config = dict(
    model="model that answers yes/no questions on an image's attributes",
    dataset='photos of plants and fungi (iNaturalist)',
    train_examples=90422,
    image_size=96,
    crop_scale_min=1,
    horizontal_flip=True,
    color_jitter=0.2,
    questions_per_image=8,
    encoder_arch='convmixer',
    encoder_norm='batchnorm',
    encoder_activation='relu',
    encoder_patch_size=4,
    encoder_depths=[10],
    encoder_kernel_size=5,
    encoder_widths=[192],
    fusion='prefix',
    fusion_encoder_width=256,
    fusion_encoder_layers=7,
    fusion_encoder_norm='layernorm',
    fusion_encoder_norm_position='pre',
    fusion_encoder_activation='quick_gelu',
    fusion_encoder_mlp_ratio=2,
    fusion_encoder_head_dim=16,
    fusion_encoder_fused_qkv=True,
    fusion_encoder_bias='none',
    fusion_encoder_qk_norm=True,
    fusion_encoder_parallel_block=False,
    fusion_encoder_inner_norm=False,
    fusion_encoder_positions='rope',
    fusion_encoder_connector='mlp',
    init='trunc_normal_002',
    residual_init='none',
    optimizer='soap',
    beta2=0.99,
    learning_rate=0.0013,
    beta1=0.95,
    shampoo_beta=0.95,
    eps=1e-08,
    precondition_frequency=16,
    max_precond_dim=1536,
    one_sided=False,
    adamw_lr_other_params=0.0026,
    max_grad_norm=0.5,
    max_steps=16900,
    batch_size=256,
    epochs=47.8,
    lr_schedule='cosine',
    final_lr_fraction=0,
    warmup_steps=840,
    weight_decay=0.08,
    adamw_weight_decay_other_params=0,
)
Rows from block 2 of the fusion encoder, named by matrix and row number. Rows with one number belong to one neuron. Each number is 128 + 32 x the weight over the matrix's rms, rounded and kept within 0 to 255. All counts start at 0. Numbers have three digits each.
# fc1: MLP up (fusion_encoder.blocks.2.mlp.fc1.weight, 512x256), inputs 128-255
# fc2: MLP down (fusion_encoder.blocks.2.mlp.fc2.weight, 256x512, transposed), outputs 128-255
fc1.307:113144100135097120132161123104148161165141101122088126124165172143087112089150140162119138121171116135113121078107128157137124134109130136135119185133151125102110168105213156116117099167132171133122151094105153153144097157161126171133126162103123103138115146118083118089071119104174103153149122110171146118144147158146137123143141069160103115108132126138154151155039142179078127132181
fc2.307:131199100144132125096143137119110157111121162119109107095068119110145124154114153122182116165120176114126144184118101125099094128161106181086125096114123157122112120096124120129122143063114127151206130128118093100110119086108127103118093133148132172174147130125131122157164163167135115134075136146147133110141140087082106162152099157136068105118131104126105160090156129153102099129158
fc1.308:094159099137091151087151112117176076111119154117182098104124132152186157135184122077089126118129148105129106172144135124117147101109123102157136188205161115069114159073141102148087114145124161099148161076181113118145160132136137159088097136081164114093156164095120115123180099173102078169132181187137149126138095130149152124147083124123136129131155158106137160139112095091136140077171
fc2.308:159137127089135156163119130114086137096114067147100126148105210112081135166066122174117155128157069117181129135127103135121133168134122149098178144102124125168081130187144157089169164107167182161139078162078126123119100113139152085197153162168120165193134097148136162171085151124140170149147089088114120173122140124150174167069144129090116109113135099111107146134153145158121071117126
fc1.309:091084140201150078096132063162183123179126055141128141099147115149119115089141135123124058117140114165144228129150123116103197172169162171123077138187105141163126141152124101155081139079158192039098200109149121139166087078158143095125125155093111119148136156095101133164093117176151141067123069142143105107108112110169134159138168105087184144124093114108149119119152093126185110123124
fc2.309:119124154117084139126093114118041112151157120110140160116103132161072088097122136108114159143148167094168082111128129135170093101104123152087146120120144093152143136157157100099137111132116130180163117106123166126103137086113097149138057118061151113144144096128142157127080095095134128159140179154150068061107111121162144146135134169200119127125141101170110161166147125120131133160128
fc1.310:150093146189150116115104151133135110127147144187160154134118122167126191067108110205114112131132161126121111101119146110130145172132134116079090098099181095149147151138108108162116184147146153152146115191167160126105135121132095158119100142140120089119127144145069162123118140200173128119115187172123082098162204127103107015116116138163169142168137160152113121105118128146116133085120
fc2.310:137158092124105130120099167126151139134084138114196067105177101114107097168147170085063131117094185109189111123116105145145178086099159152156150122133129096152136111073142136157184202157139172127064143167184120131121142123139122113132194151129101115111123131091136129083187134081120153122080170144115122140167140125132163114121086146122149143110146125125104117088150146066110146179142
fc1.311:105102068211096146120127106138123125136129134167086156138128106228150107129111126159134061124132128180115140124210118135148142180124176148116100101148114169165114142102116109136133118109147133129118142097107106144027163110135133125165182104131128158138117151102102161125130137121117123107149159087119119080143149146115132071131148123180164122161179139107133082121144128161068109139146
fc2.311:168149190120137090110125098141160136096117170055131130116093150073094180091134161130128147120155140143145105169114176124127113083116125154146124109134139090082128141201064117095120143175118120182114178119128164118149120088119115100101049112112135103125124113115132058171108094144145119123112132146123154120128106098119111129145104139077112180086121146122141166133097110134164125090090
fc1.312:152119139135096128124129094060164116117156116196145158133134140086133095093156148131110145126117119137145113117116160082103199123096138132131131162120124153092099105174097114097138146112078079110140194151110097108126133062157151143138125112155113133193137154146133143120117120141135143083100111139141106153103063128116163132119111147157126159093138134123107134075127129122076103123123
fc2.312:135136060071187099144113205188113108168120127066124109116152087173118155215128104143170124120084130151102112150145123141138122127108119058111090086110140124174155161083144153137118116129125116085107050137124189165140101103133128143069113122104087142062140121139117105091101129120163131174146175141109143055113185122148119140131160134149150112182075158103147132142087116110145167172131
fc1.313:136084165158050165147102188125129111134116145101101110127109167160142173126109108118134174099171119132154160149075190176035131136124151106070116122116131140175151150095123113099147099138121059094069142125156137158134088144100072160133188139122062162133162111061104120096103171068199124151095140161126095167127090192150094142150114145185110085128163112105153134050104120165109148096100
fc2.313:127155083095145127127117107158122132151144135158096089116149115132117089139132182140127109184093114112119104124150136141196164109151169123170110139167152138106161119131097117168074131101087129070180137162094135062180109110096144113177074129086196112094158110147141180126161109156076115096121069082140132126117155089163072110096073126092145148131041157115054160165161133107122156131133
fc1.314:190098091203169116059141130156145137173122098106126170085097065130162110153156209121076165144093112102163113079147092111076169175158135139146161133123138191109132147113117090123149102158137142158183130135124129112078161131097094143164134094118165156085139106131049083156165124137107102151094082116126124136173146115091099134095104065126141161154092113096111127186153141126137092121159
fc2.314:134149155124083127145086123082123197087140196170148106140116206124121158100113085112158094112129139106110160143087150087155125050172102149054133096106093031139097134121118138149095133088175138071120160117117176133156058103177089109107110103180116152133103153175142127104066127093149117149169156148152085086088119142113128129097145205115070102097194148159105127061132154147095141159053
fc1.315:089146090132054090018138041141090134123092169059113171048126233175130144065174154204034144180117193096115110000190152248092146114117075128185196093143050092115124094048128107142211081052167113111121140108141106180138074139047078074182112163114084119189117055180144157162210076176076201069133089156098085088045124157091152103095125082076208100252176177087186105133127075145154141155108
fc2.315:113080115091149095108154164127131125127103105174140153105106114115135128185139112177209186055159099163091127098109186016055198188097102140088155056102162121147095220136123096137145083067085136111137155205178073195149159059154137085141168141115177139127113093125206131134107130142070099206155146125126164156112117130075109197173209132137110161108112129174150123164136085076123187166206
fc1.316:120070116161083150126109100201121163129138099082097135136102085111128154130161172161136122091143106122192136128054105099108147150091131057089109057117074146087138095033112161067228141148054118172200045059115174093109120122180137172096082128132076144175099128116161149119131109048139191131189056058089193134146091120195176146165174123082137093145153156205123152103137143115083129154139
fc2.316:092172142120192089086119153136132127105109140162181118089099182136101086136135181173128122109107163097154136135182157151171071121117088106125098126096140093163096156171159116110033080110142150170143138149151096209102151114090131072209199147145145096084147135143099149145120109143085172077118147154116039090156173085065046078090057119169118173116092078118066114163131136146119188069048
fc1.317:146056084076119128155108129082124107119136192129184166158133137108185123139134145102165133052172136091133145135161173114123130155134136122105133075117169135156149137150123143141138124107131096217108139103178161128135125090098160132153104071127152143161100098152077184112092117141140108141083163157151117155112067144111109105125119161111121107124050131152145213095134180134162117145165
fc2.317:186134153185178147070134132122205130083151155185114089091135097144143178117189083170168144199093088156112104084135106123098139124158101134120143154101133184109102073172151108118145096141106156111190113158134112127119124085144114169151135176132210102098141136111173104142190160214177197150115158117066163095167246117137181073111152061134150149161174161116107036123148115090078112123130
fc1.318:120142130149139134099169138109085119139187098097145109120124113149154153128106140121139136112125133149193148140127148065124106135143112120097103136103170111152141128103149144124175123164136134124109114139147129130147120130163108130099157142148143112153160103186115104101127101131086110128129085188147103087143098121113116100084147136127152125129085155143162125111108134114105121068169
fc2.318:128108129149119115180093130150144107122092120141105131157152076183100081130105104171107113156135131140100129101119144154157107127112151126158092128115140128119112107165144093124089169141126121156122143126085127092097146127124143125157096115117127159125107140090136149143106107105146153070117173099132145149141149132101132148101119118149117115152122094105145137154128113201111129137143
fc1.319:135136093129079102238130134205086152113056088128117148098145148090101080114120156163098168163151165131129174134098145137109106176116134113101114093087211165151129153192084128127114125103104152106125136130105123107069111121088108132132134128184168164140090106066129121168151075128130160136078163112072081177129125111123097127099174181158132136102060094175127152120114164122133159157127
fc2.319:128091177147192165017124147083221137085170167138130168179088102141141173147173109124143095133093128154116089118108104149142175099103069109143130179128092134161130150062132171120173102115135059142130137156094145113101188134179169107072105126098118119098148179180116110149118109076154115110168118202089137126146106147180125122120062077099097164176171100109115086132153079146210113118130
fc1.320:151144137157153104078182119107082140121162120143068134109159170130135138130064127094179104099126157136170122087098087066149136163131151109087124113103110102119097163155166146131126167134101137093094160124111167151099107113175105126102085133110069134165147185106166144100117055070157108121048145083105140151167070120081143097140112135102158103096134131112091083090178148126174089131142
fc2.320:161084168134137162150094108147168115098094123124156102157110146163108125157218147189131178157184093097102157190161166134147085121161121131192106140087134109161104114104074141114094112149155134209205088183133107086127153127089104092072173156153210172120145142115127091168140213173107153124137128130145137137101174083180142157060114119172098159108117082147147135202093126186155114099115
fc1.321:156140203097153075186141191065122203119058158197141149171095122127126115034131124115121125134163157179101156201098142159077152114192093190188136149129150133091174028110143141120113183104156111101065125105100107179098134088130127116143105116121133108121196044093157102056138121111131101106103133174111154109179174173119051144113104195095189130146161109134122185151145059167092118090094
fc2.321:111169060123112118094131087132152125137152206142168115088122130172124061192103116093220114091115096183145140091158127124173150128085081055068064111127108099181177185106115110150136131132140184140082115166193178102132111197159133108170105101113080175132100114136088115108129103132091152188118142076124157149073090119162167129122107131166138096136103164131163061109147228084139186126201
fc1.322:144173118130098116113079191118185132142168152163100144132101162146133119152144156075144156148054097121164136126112136076142138115169128085130096102141142139119101173110079062118084108124118158098049131119045149125143142087114130139087227152123171083148118104120092247096105179109090114152135151150109130159081136156157148146109154037178129156201175145163156107118086066071153062122163
fc2.322:085096140139136155100158090102115133113145135135181092081198066069156121138118125184131122104167072127093118149128132153108115147109084169110203189111107158070159124122159127128165112140151167102165152199149101214193159174088123134151095132142133166100122096125152066136141112179186119139129121069165125128151182158138071189121168196053106088078087126109131130100159138109128131113096
fc1.323:084149207158063149144179141138179140140104147148137105121101125117120075211136146138100111189065203137126174119118139087124077143138141080150150086113118119118176078164137152091164091144210117117091122065098075154120131148159137093108135159124105103173075161124117141064116129084117123103132152086062096151160126144172127100126153116088129081114155128084143145121035158116148111125185
fc2.323:175121097141196067126086138136100121099107097122153135148116125083176152095140146122065208124186052136100117096163092146151158147159129158167088174112141093131081139149124182161151158124076136131198154224181099100152174139160127174142127130133105129167134075111100125171144102139180171149188130164168118119153170105117160143131111145176188127099144119099169125152172133105095123008096
fc1.324:149136119029160158203118104104113060056131120088114129097123183203180146058150107100112130131142133082118146109120178073108155116146104172111119085113078136115147120140125103178073087167134152124117120147107097159127168161131127161089146087090046208138134100195098108129111148116123041136070161081146147101116096163107052112148033108128142136110146094145100172064113145202104133181117
fc2.324:169128078120185128104167175125109114147130207154133118070118118159100133139073138167186113134071082126126100139118108162083141111123193101095086158110198138147128177135113131145143141102149128133111130157127120126127115129118080149150077178110204092168124155118106153108169114117164170122213154162152103123100143117137203149107179160127140097154150153138176131121193169071132148106092
fc1.325:152167103170159205077148119138111155108049119073108062106161123097101134192095053153115143128127077153184139106137190111197099058134104153015161121174083144120155161182119114126120092154137091099091171111074068076170120117132163218109062163149188120123108139065128148134046074171131100175085063192152103117102104168078161131128123191097130075146134158117077093123127123103091118122126
fc2.325:126183116103178086136112175089111160135188201121174187129176149115115092092137141127077035114100108136115142143047090191144168148154085146217037133148083094069093160110170172126103151129179153162105152127203198145111034066166175102050151069121167189109164129171120140151096173166142116126113095108049166132064184128066155113103128184066170141137183167139164142220036126182130132116130
fc1.326:111133097081131127126127101146104133105088099110125063156070176129125111136165076155111101171142085121120161125175171103139138128131158166110172153149116176150116082109158166153134134118130136108096204166097136069122138088107150114197132099122140122141133158129158134154037148130102099161119119090135143162149143066168122130213158100133183146124142145138105131141142137119129162104116
fc2.326:150143130177081129073141120113143165146178139159118183129162127123138217135083141151126113102157147122117117125135183162107114171170102117124105113121108093110164182115124138128129102156150077126150164132193139153101085171107114119080080129115163126105164109065141052161130161171100090122108132187102113147123129119104137121130111127130114124111125174107178157148162128184124154153136
fc1.327:083141148106002114105147160115099132111155231098112130102163171188144103140202144120132100140160189133116142023120092080182086140126188087161192111077166096129118103176169112086144139098163071168161162150191159093138132129185143127150059144163089120144138181112143153177160135196112183130092125114184118129122109095080137133121168100109119048128152147145146145075162208125095154083161
fc2.327:092170180147151118086135114130151143147099142159126151108113102081124142193136144133152106127118157128120095198138112157134181196140111167102101103173176110105097160123148123094168196149105174127126139153165085074092170084078110126088156050089111160093061093153147193111092200152146189101102087104140092134073125146047127139159072135126099180158152161111164152148091117113148179128080
fc1.328:081157126099110190057144085119178127124143044105112174128049081110130154119128102117122125122115178111186217104133097120189140130153063180125170191122110162154164135085151124139119150128114177142117165181171097081116112101091119150159135142110160083177141091152120159150115150129079152119131172197113113096166181151164115124136156072097105117073123093100129114132087124127112152121141
fc2.328:112049105141135183186174155126124104106143127120173153114154137141118052132129124134075173131169127094113113137110145086130114178149162099179123090139163109141129116159118115137098165137134142141147091098146151186123113201160152138087103136158190145084080170136115077128089145142160099132136093108138125175124078107140130115107122167142107097162163138134140150132108115109143123103126
fc1.329:124151150139109146129116112114155124099151134137129140172170149096105150094089126162134224134094103134143151142097128137118091132168110141109144101120150152113129129099095081122176136126173075138117151135179061097129121104096132112116083142111145125081111095139133149130127077134165168077108123152090169157171123096108163109104067103131122156118150161153089096221136202193160110156092
fc2.329:146085130123198115129097094177131141107137184109115100117132056127120090197169132164159042125153159093129113125125131109178245149086163096171107124122092116127126089182147129091067101173110121100128179133022175189094148171164099164177143090131090142132088162104154095146156110129100117122134133099138137116132095114121056124121164111134099125117108052164165133103134132105091122135192
fc1.330:135115121136086115128135116135100134132105104139155133145127140091132096157131117168152125156130137154143147146143144105122119143132144105134141173085135185153126165097127142169161154148121156102108146128086128108103126143107133129127143142126123141114077166194155112123102129117123119126145142135131135169107150140118133150124107112141114151116134140135124162124114096132085171126122
fc2.330:105151145153144110153143157116173129138111139135162133142121109182119164092129161098094187104137144091101129117153089165164140128109090109117133140091106093145147098112166179135106159147136107124124149136137142161128061151148099103090158175143127119122204148116120114141140131165129156110106105163075139127169096108093089135206137139136174136132145107120109099114134151148168093158114
fc1.331:119090145172111118129108120120063152133103152083115091166119115102141168141140128114126120091183162166095127127131099098200090088117152130150098175111129143152188145155061162114107111115113091056071130147139083091149115079166098143116147094067112097159231193130135194174127127143185096128153091076121177134136137086094128085137190140121145104117080128112108101122166143159179190158137
fc2.331:133116114131174191059214146123127122101133090144130141095138107121111116169134078130104154191094162111063133097176169130120128161167132126097125091193132076074098135138164139163154135136151171139121138147139180168093113149103109145093067114123175092113080063155127102132136165106042110107128152127156091152148090119121142147085102069106147105164080119106186120192184141162089098145159
fc1.332:156121145111093106131136112119142125126178120135145098109123135123118123132155121086117151147122123162148108128107117098132153158119176093135142144106163100178104147107113084169153155122188113110120087119114095147173131109106166189132158121067146073107135141109076131094164147072119084135128173145097131152124156141214121167141112109124106132159118171151057071125052126103160118102119
fc2.332:144167069122102095087100128161141088153149094121084149114130134165104142128152191166108098064087190159084095135097108199141146156099106147092076125124152096095076091084130175124050092178094124051149095115066137170156136149101098123111173073113151105119189164163159098159150169101130125136148123110130196042162140158184103093087143142200129166163148149120145122118148125122126140160134
fc1.333:109128143151119144148152129141104130125086078078113113128134115131139146126106127163161116157146138081141120121192137117095138123099115127129112145099160085126156122152150099130121157139127129099101087130138111132110160151106124119155169157093167086135088168124102138141130139137099075118092125102111155142146135135181133157109138140141127142119112063122122125125091157176121139083142
fc2.333:121117128145166153091131179147161133141162134182141117133141116105128085111124113101044145133129121074137125135088062160111165107133136129133131080129121138184113122132097167114128105081103160156144130107134185122099098125151167149107154147144099145159152127137165154122083129137150189148130101211171132128069114159087143091140119147131118132117143166155136197109150087125142096154094
fc1.334:166088145161111151131137114123107072095118152139150144156179091147098156086092132183109178081173103107059129113107078088152145113117105157130085086091151115029100136122150124136114086107168128179139142102127167113108134182174189090174165210128118131142110183122090108163170153127195082118106239121132120091105141161138122137202091067123138125093073149158179113157091087174105172116148
fc2.334:099158106132176066136118132142112161145112069139094116134105114136150110129172167137123080128099123126128119187163125136066108142133129115115161134141048197167144111156113132156098115128132154092137093118091089177135171122060082117099154057121154122166118200109118151110058062127131170169103075147120106109161159109061130100121177216160140164137179119145132124127137158090152059123171
fc1.335:193116087138173081208114128152074090120212153139172133105068131179109136148140182123106180061088171108091107039092056096113095163090217142136142088193167192132101137137098097139120159101187150102057159089169184132118121176124134172088117169142089134137115203141101139144140115113166130072150151105078071133148097110094131110144116156096109175146146168143186105177116125094206137152169
fc2.335:073120153122105138090152088109193160115127099080095099122179127108062086105155093161107138139151106114096076158160148100101123088170084137140132122141082144170137078172146163139126080178097118096147107104123084094155134037103106119124118086120153133189139092113107114126177137125171147145115116075102154109173173121130105067118124133098172083181132107079106120068137091152094131098090
fc1.336:121086141146153135134152125126124195137116083146094160112147129159112100109119131115149126089091160133151141118179125112119126171158146104122105199174115144121134120148081147153145151135136108142165144136144079144105145157137120137159130116128188124128148096139091140103094130145090100115091159148151106134116167145089132128135116136132162148118138144128137122111107136126081150131129
fc2.336:148143109095110167150125174157116124149163091140123049138124117147144138121154140117143119119149056070132157098098122145147129083150110130158116079074161159118168090164145104155109129114144121100159123119113160163135097119103109142091120127135100146119155151130123137180170174181153129146108153115120124109098119160155145155100141139159086119191104117137147112140139159124118082175167
fc1.337:112143135122091138140162104104102093113097138154112106097109171113132120228100133118105120168133101116174125126068141140134136187157099107057139077185144128090130153132127121112129155111110057128140113124139177142092182105160150160107100165119092120137145133179145154129115101108079144080121138121132150099112131083065124137179072112163110147123119113133098127130103170115134086156112
fc2.337:161082141118115125106118083151157125149135132109191161096148126103138153159201188110143164112084152115067120059155123101103105138118138119149147146081108151113109117087055124144159069085053131139179171173085135151142096148118154071138141099133159113146081150114176108116122181162126172171143103177134130112176090137156125166164145127137122188179111142150156111145157116173119172088114
fc1.338:149124144001081084109173178131122093149034227023189105045118138173144178113160163184140180144106130146142209080169082111185139108140166170000160136196113165116109148213113042115198025107162155155084142135057117097133107191093179098088145131055130115091092085090067144100124080107156046154174093175140132116071056099133125075144096070184131114227109141053207147083162000121124127131073
fc2.338:051083130164166116145154113167157147065140069118069164131122115175158122141153197087125125150105158038156106150178073086123156163154143101130180081154129098029172114039154065166080169230149096130114062176144107149121148077152045201204172141044108094091097091089093082150103231106060160104109160126136171196126116149142151153171063214127158169142135126139151123070173194112159130162169
fc1.339:144139068114099109131149114109196057147131122134149129152117114125165142114187112159150174129085138134093235125143171057122097145131141116148149155130110219189133132128090117093166141120100171114184167126178161128107144088132132159163183104105115120136094113080088119062172129150102148124105158116132079168152044162209094116111071138100151163105065164099136117135220026144119096110172
fc2.339:101108169115149087141136144155110168111146126123102135071107116084086111079131144096075143152110103121156125143140085140113146153160155170061199130142125083098138104154136095170100078129196106116096079167130085154127081122094097077090072089109172107113105139170151133182084162069169094128187148140155168134135224134126119139127167159116117103137176104129164142154077144138125126084091
fc1.340:105097132161112117141157142116085114116149167099180115076084153143104111153123072185094074150135152116109105111084154154146081153135094087173105132138130055140119174151127073126184107149148106137134112113131132117154135100131120182157086156163115119159100169102126086122116161101109139129143144124177107125111165103117095149095132058137144132147122149078136155112147109134166120082151
fc2.340:120156149075171139057072106159137189112079111123133177163118134088117178090162156107122158126102119143132140124135138108122162103074195209121150162163113174112097110088116204102066140048059129087120122169138144175110178117171140114089154131148101166129111107119119135170129148185137110147101137142180137123164140151138137147149114188086144140094130161200165100153074112124103151151090
fc1.341:123148095127096166109142121099131137093111108136125084147113166109139131069161124135092085073178164157106144141112094096130104137163191165116121120123161147149140130102173145142080138165115093128124141131137095131107102111086102128091094115102093107136170170110106126158081077154134064127096153157148135129104103157100140089153132127119105143112131156124081104077099165102078158113105
fc2.341:138157149147122085132117150151133147156143125164117134179154128156134126166094150129154132122109118113174128174114119137093163107135129087139177110117116131160170099094115108157119141154133162108170113136119155125140100169114114123158170143111109143125118124145116151110114137092068163136108127078154098170195110108075122096141075124082185097073136075168127122158165099094095100094160
fc1.342:084065075188146111129095163117118116115183100081100089107145223108133153113158131106125120071121170101153170173082106163130094142153156143121157150139103071123159115078168171143154108212080138159156106156144161060132171124120163176108133088118148086082188157098077093152144132148127112196131120125150182134092054104201100143123101171137041067073173161117162086097114133113154150152092
fc2.342:123157089114113137162137128149138057100142132126191090157153137104115136124153192109116066080146148123104130073130150177144142159146123134102104156166114141193115176084109089033159141106105175118122171123140109179126145159175101122125081179112161097135111128199115146150132082139156196088101133134082115145106110146151112084068131100157122103108172171110117174144136101106168086151094
fc1.343:122132138155124114117110112162184166147133097128104172125148102140098125114149166135122092210094128141117150127146186153139077129143087133127196115089151089123155085109118137183181173132176118132168158153168064000164084106076117108140134101101140130118186182141176148144097112142159114127091201113107085202111094106119138117098142130141086159092108175074097168114128097123096158083095
fc2.343:134127092166078133119110121080130141161148134136088126163164142142138115158106104139090101053130142170074083152166092097095163093113082127134085125121109110121108117141144164134130090113132153139056120180147134179080171144094128110118132109122108152170131118150131127148097143148136141128113157148160134116113088170170108098163081100126101108061176134158125097137117142087125119147167
fc1.344:072050150114122154180088114063136108156154087159118113148153086170106113067111113184117195137130108148086174115162110139148156140159095094105105119091112170154142132085135082122119101175160076089066150124157166132106078171107143126128079073127094116114148131144124118114137122139093104139119088114105123147144164143137091105098135145131133174139129122145112184112095132145136127114065
fc2.344:171192115067129126105152162184114160111086187087098107106105129135128087184145174146169073103133151101129133148123152100074139140115154157139082118158105063134073104151136111122146148082075149139165119143055116092099149112198085073129143161065127138140132071094105168190101114118166123091086142119137113131140061090094111137108128187057174053129152116090151123085165133157124163015156
fc1.345:121149098133068142087100147108117080155149133151116120124126140065104095121071103088100089135092140120133116081091141158090100078114168100132123124166054110080165135054144138111140162088050122158109112154099151089113176172184095098074156142113106157069157146136139160075168082121123169119164111140075083076124093122157161083120114121141119157131161141081095178147125152032166154202132
fc2.345:129104134169134119133141106112087146106107129143170168185125127125157142180127139109097096136095162139092119102124148107081120151135152101123139138137125133084087139181165137151173099120167077121129121139143125178107104124148155140122140129134128128131127117128115144136097138170082157129103132104111157213113164188120121112143102119116096144117149121111146127101109112123129179155131
fc1.346:156107121105158116076129171142125165108132134105091117105114145122138122120103118108117085131145128109156129129120121113122136149098167085097112161078135128136133140122144164107096124121115142109152122145121118109112143107054084087146118111133071109137133125172111143168137136161090121156084126129118131169172126134151122100136094115159083173091151122089142116122126128093158083107144
fc2.346:097144160136134158118125123132168119144152100143134160166182153091129131097142148106123152129139143101131160117098126146157111115124137134172144123152184158093093167113166153167137132117130144166156095149136164158107118149180169143132135145164185150135119154136105101128148114134109117068115127131144151148118115095118160168124119149124139119166155118176141108098138101159161131115120
fc1.347:147105142151154102129165118098050161121177072128121171131169170161142118149156096133105121114155139125152080111153153104108146123126097126121121170131118104103096130063108171112183137153086142128077119117083120089106079110176115186186117153156159135154105109053179164074126148180129136102108047151111125116107112126136136135141094140140111139101134113116136107109085138148104094175127
fc2.347:076162115132088160060124099173145087108101134126144107108111082120161142127091114131130149156127154133138130119139122160151132141133121125127089163114177185165172112128165088124109133100142084138155167121157162152155143112048129103139148138131075074090143145230137128143175116127130149149156186089158113107142146157128123133133146095149143102163108150108119138158158114144177115124138
fc1.348:211128163174174066115126104064159144116181112149067139174139153151150177178139136078156064127132040112150161156134098119103102204086112083131139150169113085118168145117087134136126117171087047170108111140162134112118111135138146082142142069178124135154091170146087187200130159207117142133121108114150132123192176085118112144116083114085082095156102091109101099107107156137127183097149
fc2.348:153158118097137143152089134111106103117099123133135104104139118113125097143146113155106221129138168163113153130153117069114116126148100169181118086063174170157067148091080145110159093139144184103151175119177127138144173123081130152170163164068078037145152115125188090128114150092102198120113138080133146139144125163101177094153156129118097143098112131193100139105162160157127145123123
fc1.349:140169113140184127099185122117093114131164101091085054146144151180114026078105108071178095115120082161111127108164182102107075102140129130227183085125050158114093067119121146125083094219160187100126116054078142210139204134158096096123137196166125196103104071106117118073119098106158158096099081155116111110083136097147182139056057106160099097130099179038089137093143087131090105167104
fc2.349:151142102163144104090198159152124143106091108182122147162063123159123116158149157128148141093104118113132156153135116153136117090122161104134085112126157176094198109171167113137131153077132196107162120147152152098152107089091105159108109103094101095153162144121128109231126098055132095187113147112103119146115154107074153164118162116142082134177163147128144121108187087069131134125181
fc1.350:130056084205097169097124127084124170110140076114120098132171117138142107171127141140116153172180101105104117141117080187174093170174169191172134146117127143180093148106103124194172119087103079096086166142219121069091080129121116124126142135161120143149173190144138084139179133161166158079176125108137104150152189114126115141121107169113130179135114094139109126141129142164125184106114
fc2.350:133081130103191079159132175129093083107086099161119175110070107129085142181109151151160119083025166200141135084144148055165130139122098151099095127145086144126106106142158140092099152090085149104116115126061143156130112140119164131115142108086155107149127056146176143127101116104101086118106126156166090117105140085105092147160131100140159063092213139096104105132139168055150064130116
fc1.351:131241184154110170127117156202144140133130094171144142088119085106145090145096089105055122128183149125132157134143121113146145094151235152227124116172128110166114171148126219052099128143145128091087071169132081178166113110117117074099134134181144170122040181129118079137107131101117138130122117153150161204122121100139107101076152135166107111139120134177034136208119070077150092092165
fc2.351:074087117100068085134203136174137152158095124138122098119109160091148102101108154186124142067158124167110163125135116108153186163216111118112147127173074136151078149191159091125130093161088124131095089148186147118102139094108115162162123131066116116120175116095127092161114167159069163117078142093117124131143092175138126165099075200091132100098080156133115165074095136084129140202125
fc1.352:142091123123179210158157124045132061137145129133131134158161108135124165123185170126069137121124128088120145154110140079058105135185158144158122139154114040155141149180100204120145114137108146144192114123138106208169117132134136115114152097160142029119098149191177214201054116085119100169182126158113164091119169040200126091114117148130158128118076126106069128129119162095092147149093
fc2.352:132129134170145114128174135141069076113140113153119072115110170053167104121099128134139067136074129074195129151057169109135154122119122178084159149114175059197057104100171067073145124177147156107167066079126074114161154104103140107159101129145139175126109114090191148165140121107210048179174168143092215131068137076034146083108083041157069147157112055127152124149086093144141118143099
fc1.353:130053084098157142179078185200125118088151121172132104129094201108132116170106193107129140156154144105197146112131171155139101146135176137138126133107055177116174138134199180034144120154087151113110189120193087214124117115105113135125136113145118069112130146197117140105096172121146077143146092128112136083140194148124131137051182112120177151157130154142183176050205118112175108137104
fc2.353:081131158099114120133193111143150123129116151160123139115201113168158102129100096173107143068131150130101113139100053120106117107114128137085168062167147051060091093128078134198067119102138151071195013112087178083201116171120160053187111149096099116161108112136172166182102115153149174109140130098108062177124078080085110132159028151132074170110102097117054110149108165144056182141107
fc1.354:126161151114128106097197180044177075123141093094153073075111193120154129096117104105134114130121176145137148119120162149137128116108060173096181174081081076168117178115102204186052107159106165151136202122082132119180144125127164145101192130099157128120119154123156161133107123144096144120199168092173156162109125113156138181031120110123114117133116148191122099116115135132087184122132
fc2.354:121045095142106125177106105202059113122166142128141137110159097128187121142158099152108149096081118083073077107113104084119154182143168100119135111156155195122079143092134137081117095138157115129162117117191055099205133168090112098150114131141117114088079130144145094204124120127188065169112133130113112135144121072077140040126136136101084156118130150106142157102108111159131092183090
fc1.355:160138110136121170128139148123126097117131159109117130157135139130139162191135098171139143097157107122201101092104114141140119128118119198128155105141141156134065176113107101176145086104123114154136158160123155197132093106138127132108086104097175172150164161104145175118135149158084138129117114133124113172152146137097111117114129141110117155153121124180139121116113183134124086059149
fc2.355:120140116071133131118089109101128096161143115162114156100132150107097085084111079113148154163115145150088152166098129106088178137102146077103064150132086110105177112155153124086108166146141165129149158122177119095118141105105168120166162161173104127157100073148192069143132081155114112113103159168125145097120059166123149117078143070133152110109140098129140099142114087118107148183121
fc1.356:131167104138124150108061074125135126145055135087147107122143143188147140128142130144096137148105128148057128124112158083079090135081123112152160077130130124084135174180152100124082119118101127150205153112047110133128107166124148143164145159088126155140117170103168176152148133178123160152181121103094114158142126077094146148085064126119064146130123141071142161149125079159098121077140
fc2.356:169126175130137075152173166108122065179180156132162131145127086128119138104109128106169089150161118118136114161171153132151179144142118132117125171115114135157100154116146160124152145159168093146073094135142151178150146061144160083120124102174138147104124059152108087178129132130213080136091128179182157090138117169102128120162140126161143171126144096156092163156106164119143098115145